A small multi-label image tagger, trained from scratch: 50862 training examples.
Rows from block 2 of a small multi-label image tagger, named by matrix and row number. Rows with one number belong to one channel. Each number is 128 + 24 x the weight over its row's rms, rounded and kept within 0 to 255. All counts start at 0. After the name is the row's rms in percent of the matrix's.
After each channel's rows are labels from the 100 images, of 14848, where the channel reaches its highest value: "colour at peak" is the nearest of a few named colours to the mean colour under the peak. Only what is clearly more common there than usual is listed. The data: regions of photos with short descriptions (Visual Genome). In brackets: how many of the 100.
# convs1: 3x3 conv, stride 2 (model.blocks.2.convs.1.weight, 48x48x3x3, each kernel summed), inputs 0-47
# convs2: expand pointwise conv (model.blocks.2.convs.2.weight, 192x48x1x1, transposed), outputs 0-63

convs1.18 103 [120 191  95 135 113 157 156 120 150 128 120 146 125 100 139 152  90 102  85 141 142  99 158 139 140 134 138 175 139 109 109 118 161 150 122 145 138  98 108 117 118 160  98 164 129  98 101 137]
convs2.18 100 [124 113 108 112 148 142  73 139 118 132 110 137 108 113 167 109 104 117 196 126 119 153 139 130 113 137 105 136 121 144 149 151  87 162 130 137 141 123 153 118 108 127 123 118 124 109 134 142 129 131 142 123 159 106 115 103 158 137 134 112 123 118 183 141]
colour at peak: red (27)

convs1.41 088 [157 116 108 161  99 131 103 120 139 141 107 124 120 170 177 107 128 110 130 142 112 138 115 127 140 118 127 122 137 217  97 126 102 122 101 164  99 146 103 102 143 139 148 117 119 127  92 107]
convs2.41 100 [114 114 118 155 125 182  86 112 153 115 125 100 134 150 143 125 131 153 129 184 117  82 117 150 167 125 122 139  88 134  97 144 134 130 142  93 176 117 103 115 154 130 137 132 107 103 138 158 118 136 119 111 150 126 109 142 118 111 109 139 110 101 108 152]
colour at peak: blue (53)

convs1.22 098 [116 128 132  88 111 145 157  88 122 173  95 128 141 137 118 149 117 136  85 157 111 113 161 116  91 159 112  82 180 122 101 148 107 131 123 114 104 145 124 172 138 118 131 140 108 122  92 140]
convs2.22 104 [100 123 149 102 103 126 144 136  87 125 143 133 129 143 138  93  92 157 157 114 136 138 147 155 109 127 121 120 134 111 168 126 159 112 119 104 124 126 108 102 140 163 171 148 117 155 111 136  64 112  80 140 137 134 143 163 127  89 157 104 122 156 168 110]
colour at peak: pink (33)

convs1.16 089 [134 147 132 138  98 119 136 153 143 119 121 100  72 113 113 113 126 122 106  84 119  82  87 143 196 103 100 128 129 100  99 149 150 162 114 146 128 116 132 164 102 128 140  98 144 139 114 128]
convs2.16 093 [ 98 106 119 137  98 125 127 106 135 107 169 131 152 155 162 166 111 125 149 133 138 100  88 127 126 127 173 151 113 179 114 126 189 172 134 141 153 100 140 100 124 168  95  89 121 158 151 133 161 113 129 142 151 126 134 111 122 168 121 165 114 111  90 113]
colour at peak: red (40)

convs1.46 105 [146 111 142 160 116 154 109 126 148 120 110  85 125 125 109 125 137 132 130 156 120 141 149  97 107 170  95 133 110 100 103 147 153 174 137 116 113  96 121 157  99  91 111 156 100 174 166  99]
convs2.46 102 [121 135 137 158 105 128  95 123 174 119  94  96 115 108 112 155  85  96 129 131 106 164 135  90 142 157  79 132 153 104  92 102  98 120 137 104 102 109 102  93 130 110 133 131 140 127  98  96 137 133 110  92 143 102 135  86 119 106 124 126 140 167 141 112]
colour at peak: white (55)

convs1.1 093 [113 147 118 106 117 137 136 116 143 114 174 129 121 162 174 189  96 130 140 117 135 121 127 135 132 134 112 123 139 136 202 135 143 141 123 157  94 108 140 100 151 169  90 114 128 159 115 126]
convs2.1 100 [ 85 161 105 152 133 128 159 106 139 152 109 125 122 136 158  99 145  90 159 118 122 122 130 188  96 139 118  94 156 111 106 167 109 108 153 128 148  99 159 123 166 100 105 156 132 145 147 114 128  91 187 153 185  89 132 155 143 168 123 133 156 137 102 133]
colour at peak: green (39); cyan (31)

convs1.8 103 [104  86 111 123 152 112 114 151 143 109 135 148 130 164 118 129 160 110 174 137 207 174 116 166 120 137 135 142 111 113 129 166 139 101 130 136 171 104 120 109 122 117 150 116 114 140 134 113]
convs2.8 105 [ 94 157 135 132 188 109 115  96  96 129 123 124  87 121 125  95 157 119 130 113 115 111  81 140 114 149 122  75 165 153 102  71 135 114 135 129 144  96 148  95 121 120 136 146 140 129 124 124 116 156 113 115 125 115 122 133 130 147 112 148 108  71  89 152]
colour at peak: green (36)

convs1.45 110 [136  96 172 114 153 129 132 105 123 107 116 174 148 130 156 116 144  96 147 168  96  84 162 109 159 123 102 133 104 132 128 122 159 144 130  91 130  77 122 179 113 131 135 128 119 118 108 102]
convs2.45 097 [102 131 102 137 140 126  85 143 149 142 107 147 104 113 136 120  97 149 144  82 173 164 144 136 127 156 125 137 128 136 112 131 124 142 156 126  98 106 108 144  79 148 138 137 119 124 122  88  95 121  89 159 104 103 121 144 112  58  81 106 170 133 132 159]
colour at peak: blue (26)

convs1.43 106 [104 112 173 131 115 160 118 168 141 106 153  95 168 136 114 185 110 121  97 139 157 119 162 142 138 101 108 138 105 134 151 130 134 131 109 133 117 112 182 144  96  94 146 141 129 115 163 125]
convs2.43 099 [130 102  74 122 136  96 107 119 152 154 142 147 107 128 146 111  90 178 132  96 161 146 108 127 118 119 108  98 171 121 138 116 111  68 114  83 140 155 155 124 153 110 130 109 140  80 162 103 101 146 113 109 104 139 151 104 149 120  94 158 112 143 121  94]
colour at peak: red (26)

convs1.10 101 [123  92 132 162 119 134 127 108 124 127 114  92 134 126 126 138 147 136 150  99 160 113 138  86 107 152 129 102 140 111 102 119 118 111  94 104  61 100 118  75 159 117 144 160 127 112 164 161]
convs2.10 094 [147 148  66 147 119 105 146 146 156 103 140 153 120 126  90 148 113 117 140 182 132 108 148 118 159 177 151 115 162 124 117 118  94 106 131 146 104 126 137 111  96 109 142 148 127 159 130 122 128 143 146 102  93  99 130 162 132 131 120 111 139 126 127 146]
colour at peak: brown (63)

convs1.34 084 [151 118 143 167 132 179 122 165 156 123 140  89 132  94 134 155 135 107  85  99 159 117 116 149 102 142 119  93 129 159 155 149 135 110 101 138 104 122 147 141 101  68 117 114 141 111 122 142]
convs2.34 085 [133  97 109 122 119 123 100 125 134 137 117 128 157 101  98  86  75 148 123 129 115  93 124 146 153 112  95 115 111 143 120 120 101 128 103 147 149 132 178 122 128 150 108  83 180 122 112 139 129 116 145 133 117 103  91 105 117 139  84 192 135 159 117 126]
colour at peak: blue (32)

convs1.30 112 [119 109  82 130  87 164 148 129 124 133 120 135 143 110 142 114 145 119 100 147  98  95 180  51 133 132 140 102 121 114 150 121 109  97 133 129 132 130 124 123 140 141 160 121 160  84 141 156]
convs2.30 109 [134 115 117 163 131 125 103 123 152 118 124  99 140 115 137 102 114 116 138 104 117 125 158 112 152 155 106 164 161 137 113 106 132 143 140 154 135 137 118 147 110 105 178 151  86 147 113 132 111 102 164 149 186 158 155 115 131 136 171 112 132 158 143 153]
colour at peak: black (35)