From a checkpoint of a small multi-label image tagger.
Training: normuon at rate 0.0016, 8200 steps, batches of 256.
Data: trained on regions of photos with short descriptions (Visual Genome), 50862 training examples, 41.3 epochs.
Rows from block 3 of a small multi-label image tagger, named by matrix and row number. Rows with one number belong to one channel. Each number is 128 + 32 x the weight over its row's rms, rounded and kept within 0 to 255. All counts start at 0.
After each channel's rows are labels from the 100 images, of 14848, where the channel reaches its highest value: "place" is the part of the image that holds the peak. Only what is clearly more common there than usual is listed. The data: regions of photos with short descriptions (Visual Genome).
# convs1: 3x3 conv (model.blocks.3.convs.1.weight, 48x48x3x3, each kernel summed), inputs 0-47
# convs2: expand pointwise conv (model.blocks.3.convs.2.weight, 192x48x1x1, transposed), outputs 0-95

convs1.43 [113  77 146 133 124 116 158 127 121 148 108  85 161  78 144 129 147 142 143 103 148 133  90 200 137  96 160 157 121 110 137 116  94  76 150 191 100 165  91 135  74 126 182 188 114  77 170 149]
convs2.43 [124 133 127 170 118 140  93 128 188 147 145 149 143 132  83  88 113 102  92 134 176 163 121 207 192 115 150 142 116 157 137  93 183 157 172 164 136  43 163 107 117  82 117 127 163 128 114 132  97  89 125 144  72 162 141 167 122 105 165 128 122 126 106  65 141 110 116 117  95 163 147 183 141 139 166 130 155 115 147 121 150 120 173 146 127  61 120 109 154 188 105  69 166  95 140  97]
place: bottom right

convs1.21 [157 158 139 132 136 138 198 158 103 148 127 113  72 132 177 132 140 168 131 112 127 105  87 130 126 176  70 111 135 131 164 138  97 118  66 183 211 110 126 139 138  99 132 101  78 153  74 122]
convs2.21 [ 93  89  95 161 126  83 106 150 172 124 106  61 139 160  70 107  86  88  73 132 116 143  85 149 100 106  61 143 114  64 134 169 149 141 120 179 113  90 174 100 147 132 142 142 124 114  95 145 128 128 151 172 105  99 138 162 106 157 155 108  79 190 138 108 139 129 107 133  89 122 121 171 115 137 153 101 105 123 127  94 147 120 101 124 112 195 123 125 121 133 155 136 163 140 190 128]
place: bottom right

convs1.24 [116  76 154 164 143  84  92 189 121 228 170  87 124 126 114 138 118 114  90 172 104 132 163  93 130  76 145 132  79 101 134 128  64 150 137 114 100 142 133 118 142 146 117 141 158 106 127  78]
convs2.24 [132 135  72 117 179 100 117 128 135 112 165 175 177 147 127 116  93 140 146 104 122 160 134 149 132 148 120 101 145 173 152 160 129 198 140 110 134 126 133 169 172 141 198  99 159 134 166 188 115 153 152  97 155 118 150 102 180 114 212 155 166 138  79 124 127 139 157  96  94  81 173  97 145 177 171 174 111 179 127 143 128 147  81 101 104 140 111 139 101 101  83 132  91 121 108 148]
place: bottom right

convs1.17 [101 151 117 125 108 182  83 123 127  76 181 108 151 105  81 152 107 174 128 168 154 143  96 149 133  93 131 151 153 183 184  93 109 117  90 148 186 155 165 140 117 179 128 132  90 112 174 172]
convs2.17 [104 126  98 188  79 148 142 167 144 144 116 121 121 114 123 130  85  57 136 130 164 100  81  80 123 145 151 184 118  92  37 100 123 105 124 180 147  96 143 124  73  91 164 206 108 120 100  69 106  86 176 207 138  86 157 147 118 129 126 114 190 101 111 159 125 189  90 146 195 129  95 154  69 123 130 115 105  83  85 121 105 153 158 157 143 145 184 172 186 176 137 174 157 119  66 126]
place: middle right

convs1.44 [177 148 117 125  95 126 112 155  98  83 142 112 200  90 214  64 179 151 115  80 130 124 157 148 136 144 142 174 111 126 163 155  96 141 121 144 120 129  91 127  87 122 116 111 135 201 141 109]
convs2.44 [120 125 160 172 127  94  99 104 123 143  86 148  85 185 118 141 132 155 128 168 119  78 136 171 164  87 146 159 101 145 110 158 107 155  88 153 121 105 110 107 140 167 135  97 159 125 173 149 112  73  81 116 152 131 109  93 129  94 113 217 125 112 103 164 137 186  83  87 137 174  93  81 113  64 164 134 124 159  90 152  95 124  71 132 104  65 134  84  83 141  95 152 138 108 147  99]
place: bottom right

convs1.38 [135 110 215  72 177 126 100 154 115 155 149 118 106 119 140 143 117 126 110 139 124 103  67 160 121 128 126 151 145 126 157 163 163 178 157 125 111 119 153 164 145 129  63 163 163  41 122 167]
convs2.38 [116 138  81 159 111 206  93 146  74 119 174 143 158  69 123  79 123  98 118 121 105 156  77 152 108 135  99  88 118 109 166 122 124 159 106 146 120 128 131 112 187 118 131 109 131 169 167 111 122 106 184  74  77 105 162 118  99 160  84 170 126 163 191  67  67 147  89 131 155 138 185 137 159 150 139 141 126 162 161 121 153 187 191 130 174 125 127  88 100 108 143 176  88 151  92 186]
place: bottom right; bottom centre

convs1.16 [ 89 121 111 125  95 119  87 107 101  82  94  86 171 196  87 142 178 139 110  83 120 161 108 104 155  93 121 146 177 146 158 153 146 131 136  97 109  75 119 136 110 200  91 176  98 117 121 163]
convs2.16 [158 121 152 135  97 131 116 139 147 118 112  64 144 121 180 152 120 108 119 147 128 108 137  71 126 149 135 163 125 178 161 109  79 122 103  91 101 159 168 120  68  95 138 134 182 100 128 204 145 124 121 148 120 155 137 164 123 130 150 110 124 141 150 105 172  90 138 121 156 165 171 158 125  92 142 155  87 111 172 142 104 119 143 143 164 161 104 156 174 117 142  87 179 136  80  66]
place: bottom left; middle left

convs1.9 [148 171 161 116 124 168 155 114 121 125 129 178 159 186 136 128  94  78  93 139  93 149 167 125 112  92 134 126 124 202 110 141  71 153  84 129 131  82 120 163 200 109 116 140 151  93 150 185]
convs2.9 [ 94  99 106 159 132 125 122 166 168 108 155 142  79 162 115 137  73 153 109  79 141 126 117 189 172 126  91 136  91 130 115  61 117 140 156 188 137 196 127 143 110 138 177 131 153 128 163 170  52 216 131 125 125  49  95 103  93 147 136 100 105 107 172 136 127  81 132  86 208 128 129 140 150 113 108  97 149 136 141 220 109 137 183 117 118 151 138 100 116 155 162  97 119 146 181 144]
place: middle right

convs1.36 [100 151 119 111 115  74 120 150 132 132 101 119 108 114  92 127  89 172 152  98 146 105  76 102 167 198 151  98 156 121 162 107 143 112 115 158 171 226 146  92 123 105  88 135 170 109 131  76]
convs2.36 [129 115 124 143 133 140 144 122 111 106 123 175 113 111  90 135 150 179  61 119  98 114 128 152  92 143 241 185 168 148 141 140 129 127 174 174 102 103 111 132 129 107 132 146 178 115  98  51 108 170 101 128 139 141 111 138 105  77 117 119 134  95  93  99 143 157  85 111  92 117 110 181 118  85 115 100 140 130 108  74  84 164 156 115 121 150 121  85 169 162 183  68  97 110  87 142]
place: middle right

convs1.39 [142 133  88 105 195 166 154 144 160  96 169 147 189 176 131 148  60 116 118 107 144 148 109 135 120  93  78 107 119 120 154 164 148 177 116  72 167 144 125 162 143 119 103 121 125  58 118 168]
convs2.39 [140  92 129 102  88 110 150 131 103 118 126 130 137 149 215 122 116 162 125 221 117 108 113 112 129 138 159 179 131  91  67 127  72 129 137 147 100 120 103 155 177 117 112  79 157 102 135 143 111 174 102 157 108 107 158  89 127 102 103 179 123 137 176 143 165 109 140 106 109 124 130  87 141 120 124 186 141  72 124 128 101 179 149 125 122 108 106  85 101  75 174 116 142 104  97  88]
place: top centre

convs1.40 [167 144 133  97  92 140 116 158 160 116 123 133 151  83 118 125 174 140  82 130 135 143  94  88  57 175 130  18 112 122 137 100 122 125 159 139 140 128 132 159 167 168  78 125 134 179  90 137]
convs2.40 [143 124 198 120 152 145 146 189 114 167 144 179 138 187 128 136 169 105 102 119 151 132 149 119 150  73 147 113 187  86 150 140 138 102 155 119 129 157 115 109 201 144 119 128  55 130  99 131 160 161 154 152 196 138 143 111 124 113 143 155 142 157 143 114  89 101 179 114 181 116 158  82 214 153  90  93 161 130 180 149 202 151 147 194 107 136 110  92 142 110 138 111 156 106 145  81]
place: bottom right

convs1.1 [ 97  88 135 176 111 192  79 177  75 151 168 140 130  98  89 146 143 120 121 197 112 160 127 116 182 106 126 138  68 129 133 101 115 107 140 130 143  90 119 146 111 199 157 130  87 118  94 159]
convs2.1 [104  76 178 131  73 136 157 150  93 124 182 140 150 106 180 124 134 164 101 103 156 110 118 108  89 105  92 138 164  88  74 121 140 107 218 138 156 101 137  78  84  46 124 199 155  91 155 124  84 135 107 118 123  91  92 142  93  89 184 135 206 128 136  98 127 151 102 116 151 115 150 122 146 129 131 130 103  61  81 142  95  91 140  78 161  70 146 132 108  76  93 140 157 170 130 179]
place: bottom right

convs1.19 [138 192 141 147 126 141 133 142 121 127 164 157 103 113 146 112 160 148 147 128  58 124  95 146 139 150  51  76 103  96  74 162 137 129 151 119 166  92  83  84 119 192 120 115 158 151  65 115]
convs2.19 [177 155 191 127 159 188 164 141 134 136 105  75  76 156 159  87 175  73 101 172 100 194  93 108 147 163 177 114 121 141 113 137 109 106 172 111 135  83 121 125 120  95 114 151 105 121 135 133 142  96 175 171 191 116 156 141 161 181 125 121 129 147 137 125 150 124 135 154 179 103 127 237 147 106 100 115  91 139 108  80 124 123 112 154  94 125  94 134 166 123 116 100 165 157 133 102]
place: bottom right

convs1.35 [118 117 129 182 148 168 184 114 175 143 112  83 128 143  98 156 139  74 103 140 170 150 104  74  64 196 171 139 101 133 113  70 144  71 135 113 103 105 141 160 124 135 157 140 141 127 120 171]
convs2.35 [139 120  91  87  95 143 140  96 129 178 148 137 135 186 163 168  75  99 142  92 148 171  85 173  84 142 170 123 146 147 159 146 223 105 199 134  78 129 130  97 104 146 123  82  96 107 119 120 178 145 133 108 120 161 110 105 108 146 125  78 117 165  97 159 129  92  76  96 100 112 132 136 115 132 150 104 142  90 164 132  93  85 110 135 106 132 115 117 110 153 133 146 160 115 120 126]
place: top left