Weights of a small multi-label image tagger: 8200 steps.
Rows from block 3, named by matrix and row number. Each number is 128 + 32 x the weight over its row's rms, rounded and kept within 0 to 255. All counts start at 0. Numbers have three digits each. After the name is the row's rms in percent of the matrix's.
# convs1: 3x3 conv (model.blocks.3.convs.1.weight, 48x48x3x3), inputs 42-47, a 3x3 kernel for each
convs1.0 098:165172166162152193162150198117117089098126088120130109151112119144112072101091075145132155137127139139144173098177126131125129116137116147143132134114147137105145
convs1.1 099:098135145129143171137156167093154198075138159120119105121109093127157124083098063168143157123112122107090084139116111098087079121143111117107153150179195094130164
convs1.2 102:110142127119133120077105126130131107125132136086114093139098075108128103116143133180133134121134146139114145138147123126163138066119128129125098140144097124121101
convs1.3 095:150147166139141165136167169173169145192195177185140137122133119124123116097157140156130143103157121120135104079123109118131126169193201115145144133125177122116166
convs1.4 100:157173164122154176125156145130126143174109121150107134091083099052091081114109096132141149083080105121092101127130144106105104080128091142181135076141081103131065
convs1.5 101:137109095113109105167122087102096077111132089143144137174155119182142145176160139093065076121094070130100106102137125137151121110093081069088118109086115166100122
convs1.6 102:183151126180132134141124132138109081149121124160098091110101110139126145089121155166175120160140074152120072130152099164164128147120097166130111128127063162153084
convs1.7 096:079121099109128104113099081149142170144158166157166160122140139127101106154113129156119170145123104109073094072098093125160092132120114089126102118123098143171155
convs1.8 102:106093151105138150099080110136155087149170074136104106114105117167114151115165145152155114112121119112162176094153204077117175143118147052130182031097196096120170
convs1.9 097:183126108148125101127098080125151132155146088133154123137100113148159136176143151084098056115159076138155107166086094156151115174145168159135118185167138190171152
convs1.10 102:151155125111126113109122073100184189107132131080043081167160173138145131148165143087104110094120132082088100118127076106135143122124125126092123131122096129138094
convs1.11 097:111126127111130167100141169107098061102095097158080134091070069138146106127108077080093125109137111114127081129141137116122120093126129146146149094082129106110151
convs1.12 097:161133168168181131133159170094090066074057018077061060073105128103095080106079084155144163180141123176167132108066074092107094173192161142127147123174181119159169
convs1.13 100:092104136089129137127126143086137121128136118150123112126129134114119131113152133114123129100105149144154154109108126089142099104128098101110067143131070162132106
convs1.14 104:089118142125146132139175165171188184115116142120091086125132144098150101113091117092085089102159117162157161116140124153107131120116129074077074105091106145179210
convs1.15 101:133093137088141128113083103094134141116085098095083073148129136156143140179120111114131110142116097135116109154102165139139132051058075111075086072081089117141109
convs1.16 098:152153096118107070137090082152178130183156138157137109074098139090162135115120104165127139156110134106087084103104101104129134146134168203173185127150089144096122
convs1.17 106:138132116186133131105100113150132091162140094099164131169156081123119055129113099100105114120125099172142128146142152146120164147135130159096128153128154175125159
convs1.18 104:126131151147130171146146156129133124153166160059049066139126127149138118154163153159143167189107130157172124128106112104100106120137133103079091125137144138167160
convs1.19 101:154110125115103127144129106133115160127150101125083095170174166133083133166140138163159119137132154156146102041097096066116138061104116136079091199126133132102089
convs1.20 103:091115116083104099100111145143141124120123074121101058164141129183172107183102045158149133173098061177159118087126110112129175148190195139135133084122138111116131
convs1.21 102:138138167104124157096100145072101116115148153088122127123120106079119085067124124106105117132129161151166188115106125080123095078103105090124148103119200087120136
convs1.22 101:147145099145089087137189153121093126139103132126172153180172166140150140127137139092085117149127113157156146077080062074116056118125084152154114153171142158149140
convs1.23 095:148156179132126172146154169103145157123152161139169170154118146181147142143169176168165133111129112097178171108115083105127097091095093126078085135144133136107137
convs1.24 097:160161143095112101099108113182170125136118136121103134116116126152126150186158183125113108144103124116098104132179137144082120137110109119119114094151091064058071
convs1.25 093:159149133149172140195194182131125128137135128124148132171161168162178149139118148072051078102102128100101133088097098135114135168156133122160142173114158144143125
convs1.26 101:145129183136106149122099127116169139156130139135167168126116120122089083110065084111122152091115148092107097110095127132106135088113097087098182123091186102097161
convs1.27 106:161137112145139117108108090126146208118124199085090099123173169078113141078095104161196205135139188146134134160098071200114063199114142173131096239151082158126100
convs1.28 104:108137133139130141086124152161115105150131082171122105144112134125125114116166167090104116098110098153155128137140131050142160052157210166153129058182162084144188
convs1.29 103:169172172132119157151161145123138125171170158155097087095089083166143167193203190092090128143130118158184163165179175105152131038068080164142133157114100126122130
convs1.30 097:137148163146136159101081131126156133166169176107159119104091175108088149182155195131162174111122161137125129092079061115142060118114069104144095089099063050055081
convs1.31 105:156185152139126118138148118063067048123107127166182171076116127113124147086119106120161159109169145113101134178160126138117136183148154142211198078134110060118076
convs1.32 100:048087121042132119139178184108111144147139128135128152137118107106145084119130100071081064119107086116128086110147148118146170115107119125122098118096129078081082
convs1.33 097:126129130124093090111124103096095085132147134117144124125140127144156187113150157168158098154125141185117110120139155157129149171181196076099118101162120083095102
convs1.34 096:137137108126113145167143143094088069115110112114090108066069095082081142170169142127134142107112150161216180220178176189109075117107130106133140099107136129139123
convs1.35 100:147124131170116175157126148149163167157096140128109099132185161084175160104122094139107107163115116158119123051100127123123175106129177152157147159122162168150144
convs1.36 102:152136132092104115108092055124141139121101172131091164168177213097137165123092151098123128103154107107119134105108162155132121116115151102119091110102101102099116
convs1.37 103:109122109114105100119115097114127157085113132095082110156148149159147131155176151105137113131153104116116104128125130119119082079109090127170139082162074091114076
convs1.38 097:097109083097109073058081084168193210107141146095154130203139155134143113157157145049040074061093071078116087091127065110143109129182163168178137134183147109183129
convs1.39 102:093073102126109110119157179092074060135153101192169154130169131088131128104123136107062082096113103100112138116097125123115098159137148193204181166154132111087061
convs1.40 104:116124128133143103076044062142143104119126121108159117123117141159110125133148125212141169189096157143114162084075097126138089153104114077134151088154194101126169
convs1.41 100:094089037061120078111135079112140118123126095129110103169134174137119145125093116129097168154130132134110136100088098145143135160231156188133122167148131113122134
convs1.42 097:110089096078067049132106082150174146148150186162184164143149162074150149059083098057104057088106095119111075154126135179184185117112145172158173125144146141113141
convs1.43 103:140152177134139171129176164190125135244127135173145136129110124153106141140101088104129124076108108082091112115127092125128114183224223136135152092108149115168187
convs1.44 095:125114129103131125117109125157103120121143123099089095110141112139185123112129147118174194173148158225215192137143174119154138122112132134149145104173088073119055
convs1.45 100:109156184087138160091156159156162164101100143132130133105100114145109146204164166088100064112099076142158153135186223115161189084136154145115141163143114144144165
convs1.46 096:127145122107107119155148131119086074062083069114089088130140117068110100105113104162185126148165121096107065098147118105123118136116132112087110098109096143088107
convs1.47 095:161154180200194206156161178178155195172151160196138165124139083089133104095108098127202115165136206137156194157174120161146143153146110150110103090105090079125109