A small multi-label image tagger, trained from scratch: 50862 training examples.
Rows from block 3, named by matrix and row number. Each number is 128 + 24 x the weight over the matrix's rms, rounded and kept within 0 to 255. All counts start at 0.
# convs1: 3x3 conv (model.blocks.3.convs.1.weight, 48x48x3x3), inputs 21-27, a 3x3 kernel for each
convs1.1 [113 127 133 136 175 148 136 166 123 125  99 120 147 106 112 159 141 140 145 160 108 123 144  84 126 150  74 185 139 143 130  99 117 187 164 163 113 102 120 116 138 129 125 117 120 158 126 129 130 132 110 155 111  97 124 128 147 116 151 135 135 118 130]
convs1.2 [160 137 131 142 159 140 161 150 149 104 113 124 135 122 146 105 100 100 170 154 112 135 132  91 134 104 101  52 110 154 105 179 185  96 117 106 127 127 116 127 122 123 117 158 153 138 117 128 109 140 137 105 122 138 108 149 144 119 141 123 103 125 118]
convs1.3 [174 137 124 157 160 114 154 148  65 106 134 128  99  97 125 123 131 153  96 113 104 134 109 109 118 111  93 121 136 142  90 139 130  77 115  98 112 142 141  83 144 119 108 116 125 158 132 107 159 114 104 114 142  95 163 131 151 149 117 176 138 132 171]
convs1.4 [126 133 165 117 156 115 121 118 120 122 111 110 131 112 114 143 119 109 144 134 115 128 117 103 131 119 117 116 109 111 117 103 143 137 166 160 140 136 134 109 157 151 137 171 149 114 125 122 139 127 133 124 109 115 141 152 152 187 120 138 168 147 143]
convs1.5 [130 107  98 130 136  93 152 134  82 153 154 166 149 135 173 107 106  99 137  93 104 159  91 111 207 197 175 134 142 145 113 114 180 106 112 146 133 112 110 148 158 132 114 104 117 114 132 132 129 142 146 122 120 127 142 122 120 160 143 109 149 156 120]
convs1.6 [126 148 150  97 122 137 123 109 156 110 120 128 129 136 157 120 147 150 147 118 112 137 119 136 126 159 120 113 121 122  98 118 134 119 131 161  93 139 123 115 134  91 124 131 108 113 162 156 106 146 149 105 115 144 112 109 114 131 119 119 124 118 117]
convs1.7 [184 159 152 150 140 138 132 135  83  89 133 125 113 124 127 167 125 143 132 134 153 130 149 151 140 113 149 112 126  97 114 137 142 164 155 153 143 152 151 145 126 127 114 116 118 129  88  72 153 136 118 142 135 106 122 128 150  83 124 129  91 101  94]
convs1.8 [146  89  90 136 118 101 103  99 112 143 114  95 141 121  96 144 134 104 126 143 146  77 135 126  99 101 106 143 169 169 128 115 175 139 145 149 118 150  67 133 130 144  83 116 131 146 109  77 179 115  79 173 144  93 160 158 118 151 170  89 116 117  87]
convs1.9 [113 108 159 139 113 172 120 129 170 126 138 151 134 180 114 146 161 135 114 153 140 117 135 100 100 142 141 102 112 101 126 148 135 128 118 126  95 118 109 104 116 147  76 142 122 161 144 121 127 130 103 135 119 134 126 130 122 135 115 128 128 112 151]
convs1.10 [ 85 125 129 144 123 154 155 146 171 143 115 100 169 138 158 203 170 184 136 118 107 123 152 118 125 124 128  71  83  94  91 144 125 123 144 154 122 153 154 110  87 117 115 109 123  65 102 103  77 117 129 121 127 162 177 181 187 140 134 150 116 143 145]
convs1.11 [132 128 164 125 160 149 141 122 158 105 105 117 157 153 137 133 145 110 176 104 136 151  93 141 106  77  89 132 139 126 110 104 119 147 137 122 166 136 169 118 133 135 106 134 169 113 114 133 118 103 123 136 150 137 119 111 152 129 159 127 123 105 122]
convs1.12 [141 129 115 113 132 141 131 102  98 125 113 113 139 128 138 143 155 154 127 132 123 108 102 119 134 126 127 113 109 128 100  96 126 147 126 129 109 144 134 134 130 122  96  92  71 131 129 101 145 135 145 167 162 135 110  99  86  95 117 106  97 133 128]
convs1.13 [141 124 104 142 127 119 152 161 112 127 127 129 108  99 119 118  91 122 139 184 158 145 144 141 151 169 107 111 135 136 139 144 156 129 137 160 128 113 121  98 136  97 129 115 147 140 157 120 152 167 121 139 158 134 130 126 131 124 119 132 143  98 150]
convs1.14 [152 146 137 143 114 126 158 160 149 130 114 123 126 173 155 114 146 136 168 180 167 128 137 121 133 116 100  87  97  94 135 151 157 152 158 142 144 145 154 152 149 129 139 128 125 152 163 150 146 119 107 105  93  80 119 152 161  95 116 119 128 115 115]
convs1.15 [101 127 151 130  85 125 136 111 155 186 174 151 132 130 134 130 119 106 100  91 100 120 121 123 140 130 122 115  96 104  94 120 118 149 169 132 126 150 132 142 146 131  90 147 179 132  94 128 136 116 130 120  94 113 105 113 135 140 124 132 107 111  93]
convs1.16 [120 157 147 130 146 162 110 145 130 124 127 132 137 126 125 106 117  98  98 110  91 124 124 121 143 134 141 119 150 143 148 156 143 112 148 111  89 124  95 105 115 111 120 152 140  96 117 105 150 147 147 111 127 134 109 155 138 155 148 138 110 125 126]
convs1.17 [143 139 116 156 123 116 146 130 115 109 127 132  86 109 167 113 108 130 113 122 161  92 107 153 151 148 154  93 107 160  82 106 158 126 152 180  79 111  97 130 148  97 153 158 101 122 144 133 145 142 136  84 112 140 150 140 135 165 133 142 121 116 102]
convs1.18 [111 143 126 127 132  91  96 100  98 138 134 118 110 111 121 125  88  88 155 185 157 110 129 102 113 119 107 130 128 124 114 114 112 152 172 152 146 167 144 139 149 140 109 113 108 137 158 156 135 144 123  86  81  87 128 136 121 138 138 118 146 154 151]
convs1.19 [133 136 118 124 167  79 125 138 117 125 132 135 116 134 108  83  98  94 121 124 132 135 147 148 118 142 151 112 102 108 192 155 144 138 132 111 116 149 106 140 136 138 183 140 130 104 122 122  58 101  91  50 110  99 135 114 106  83 100  92 100 114 111]
convs1.20 [138 147 155 152  87 129 141 131 121 119 153 145  96 141 142 104 147 131 150 120 167 127 137 144 114 140 154  93  79 131 133 119 119 134 134 168 100 115 149  93 121 107  98  92 126 161  97 108 154 111 129 194 154 143 120 147 151 123 124 150 135 139 165]
convs1.21 [115 130 107  92 123 105 128 145 135 139 139 109 129  95  90 121 107  95 144 141 132 122 129 107 125 124 132 135 131 139 131 143 127 128 106 105 146 139 135 145 132 147 150 162 145  90 134 108 102 129  90 100 134  83 125 108 146 114 119 110 128 118 132]
convs1.22 [110 112 113 108 118  82  76  60  56 115 138 131 121 150 105 134 137 134 116 103 114 116 115 113 127  72  92 149 173 141 122 136 128  83  84  70 160 196 169 157 145 150 104 149 120 165 154 137 144 121 123 131  99 152 100 104 127 134 108 116 127 150 175]
convs1.23 [119  99  94 145 139 108 124 108 113 134 137 133 130 129 139 131 155 127 148 156 165 146 124 197 153 149 182 120 105 127 115  90 115 129 125 130  85  87  78  95  82  56 108  89  90 142 154 126 137 109 119 149 156 141 114 145 145 124 115 116 101  96 121]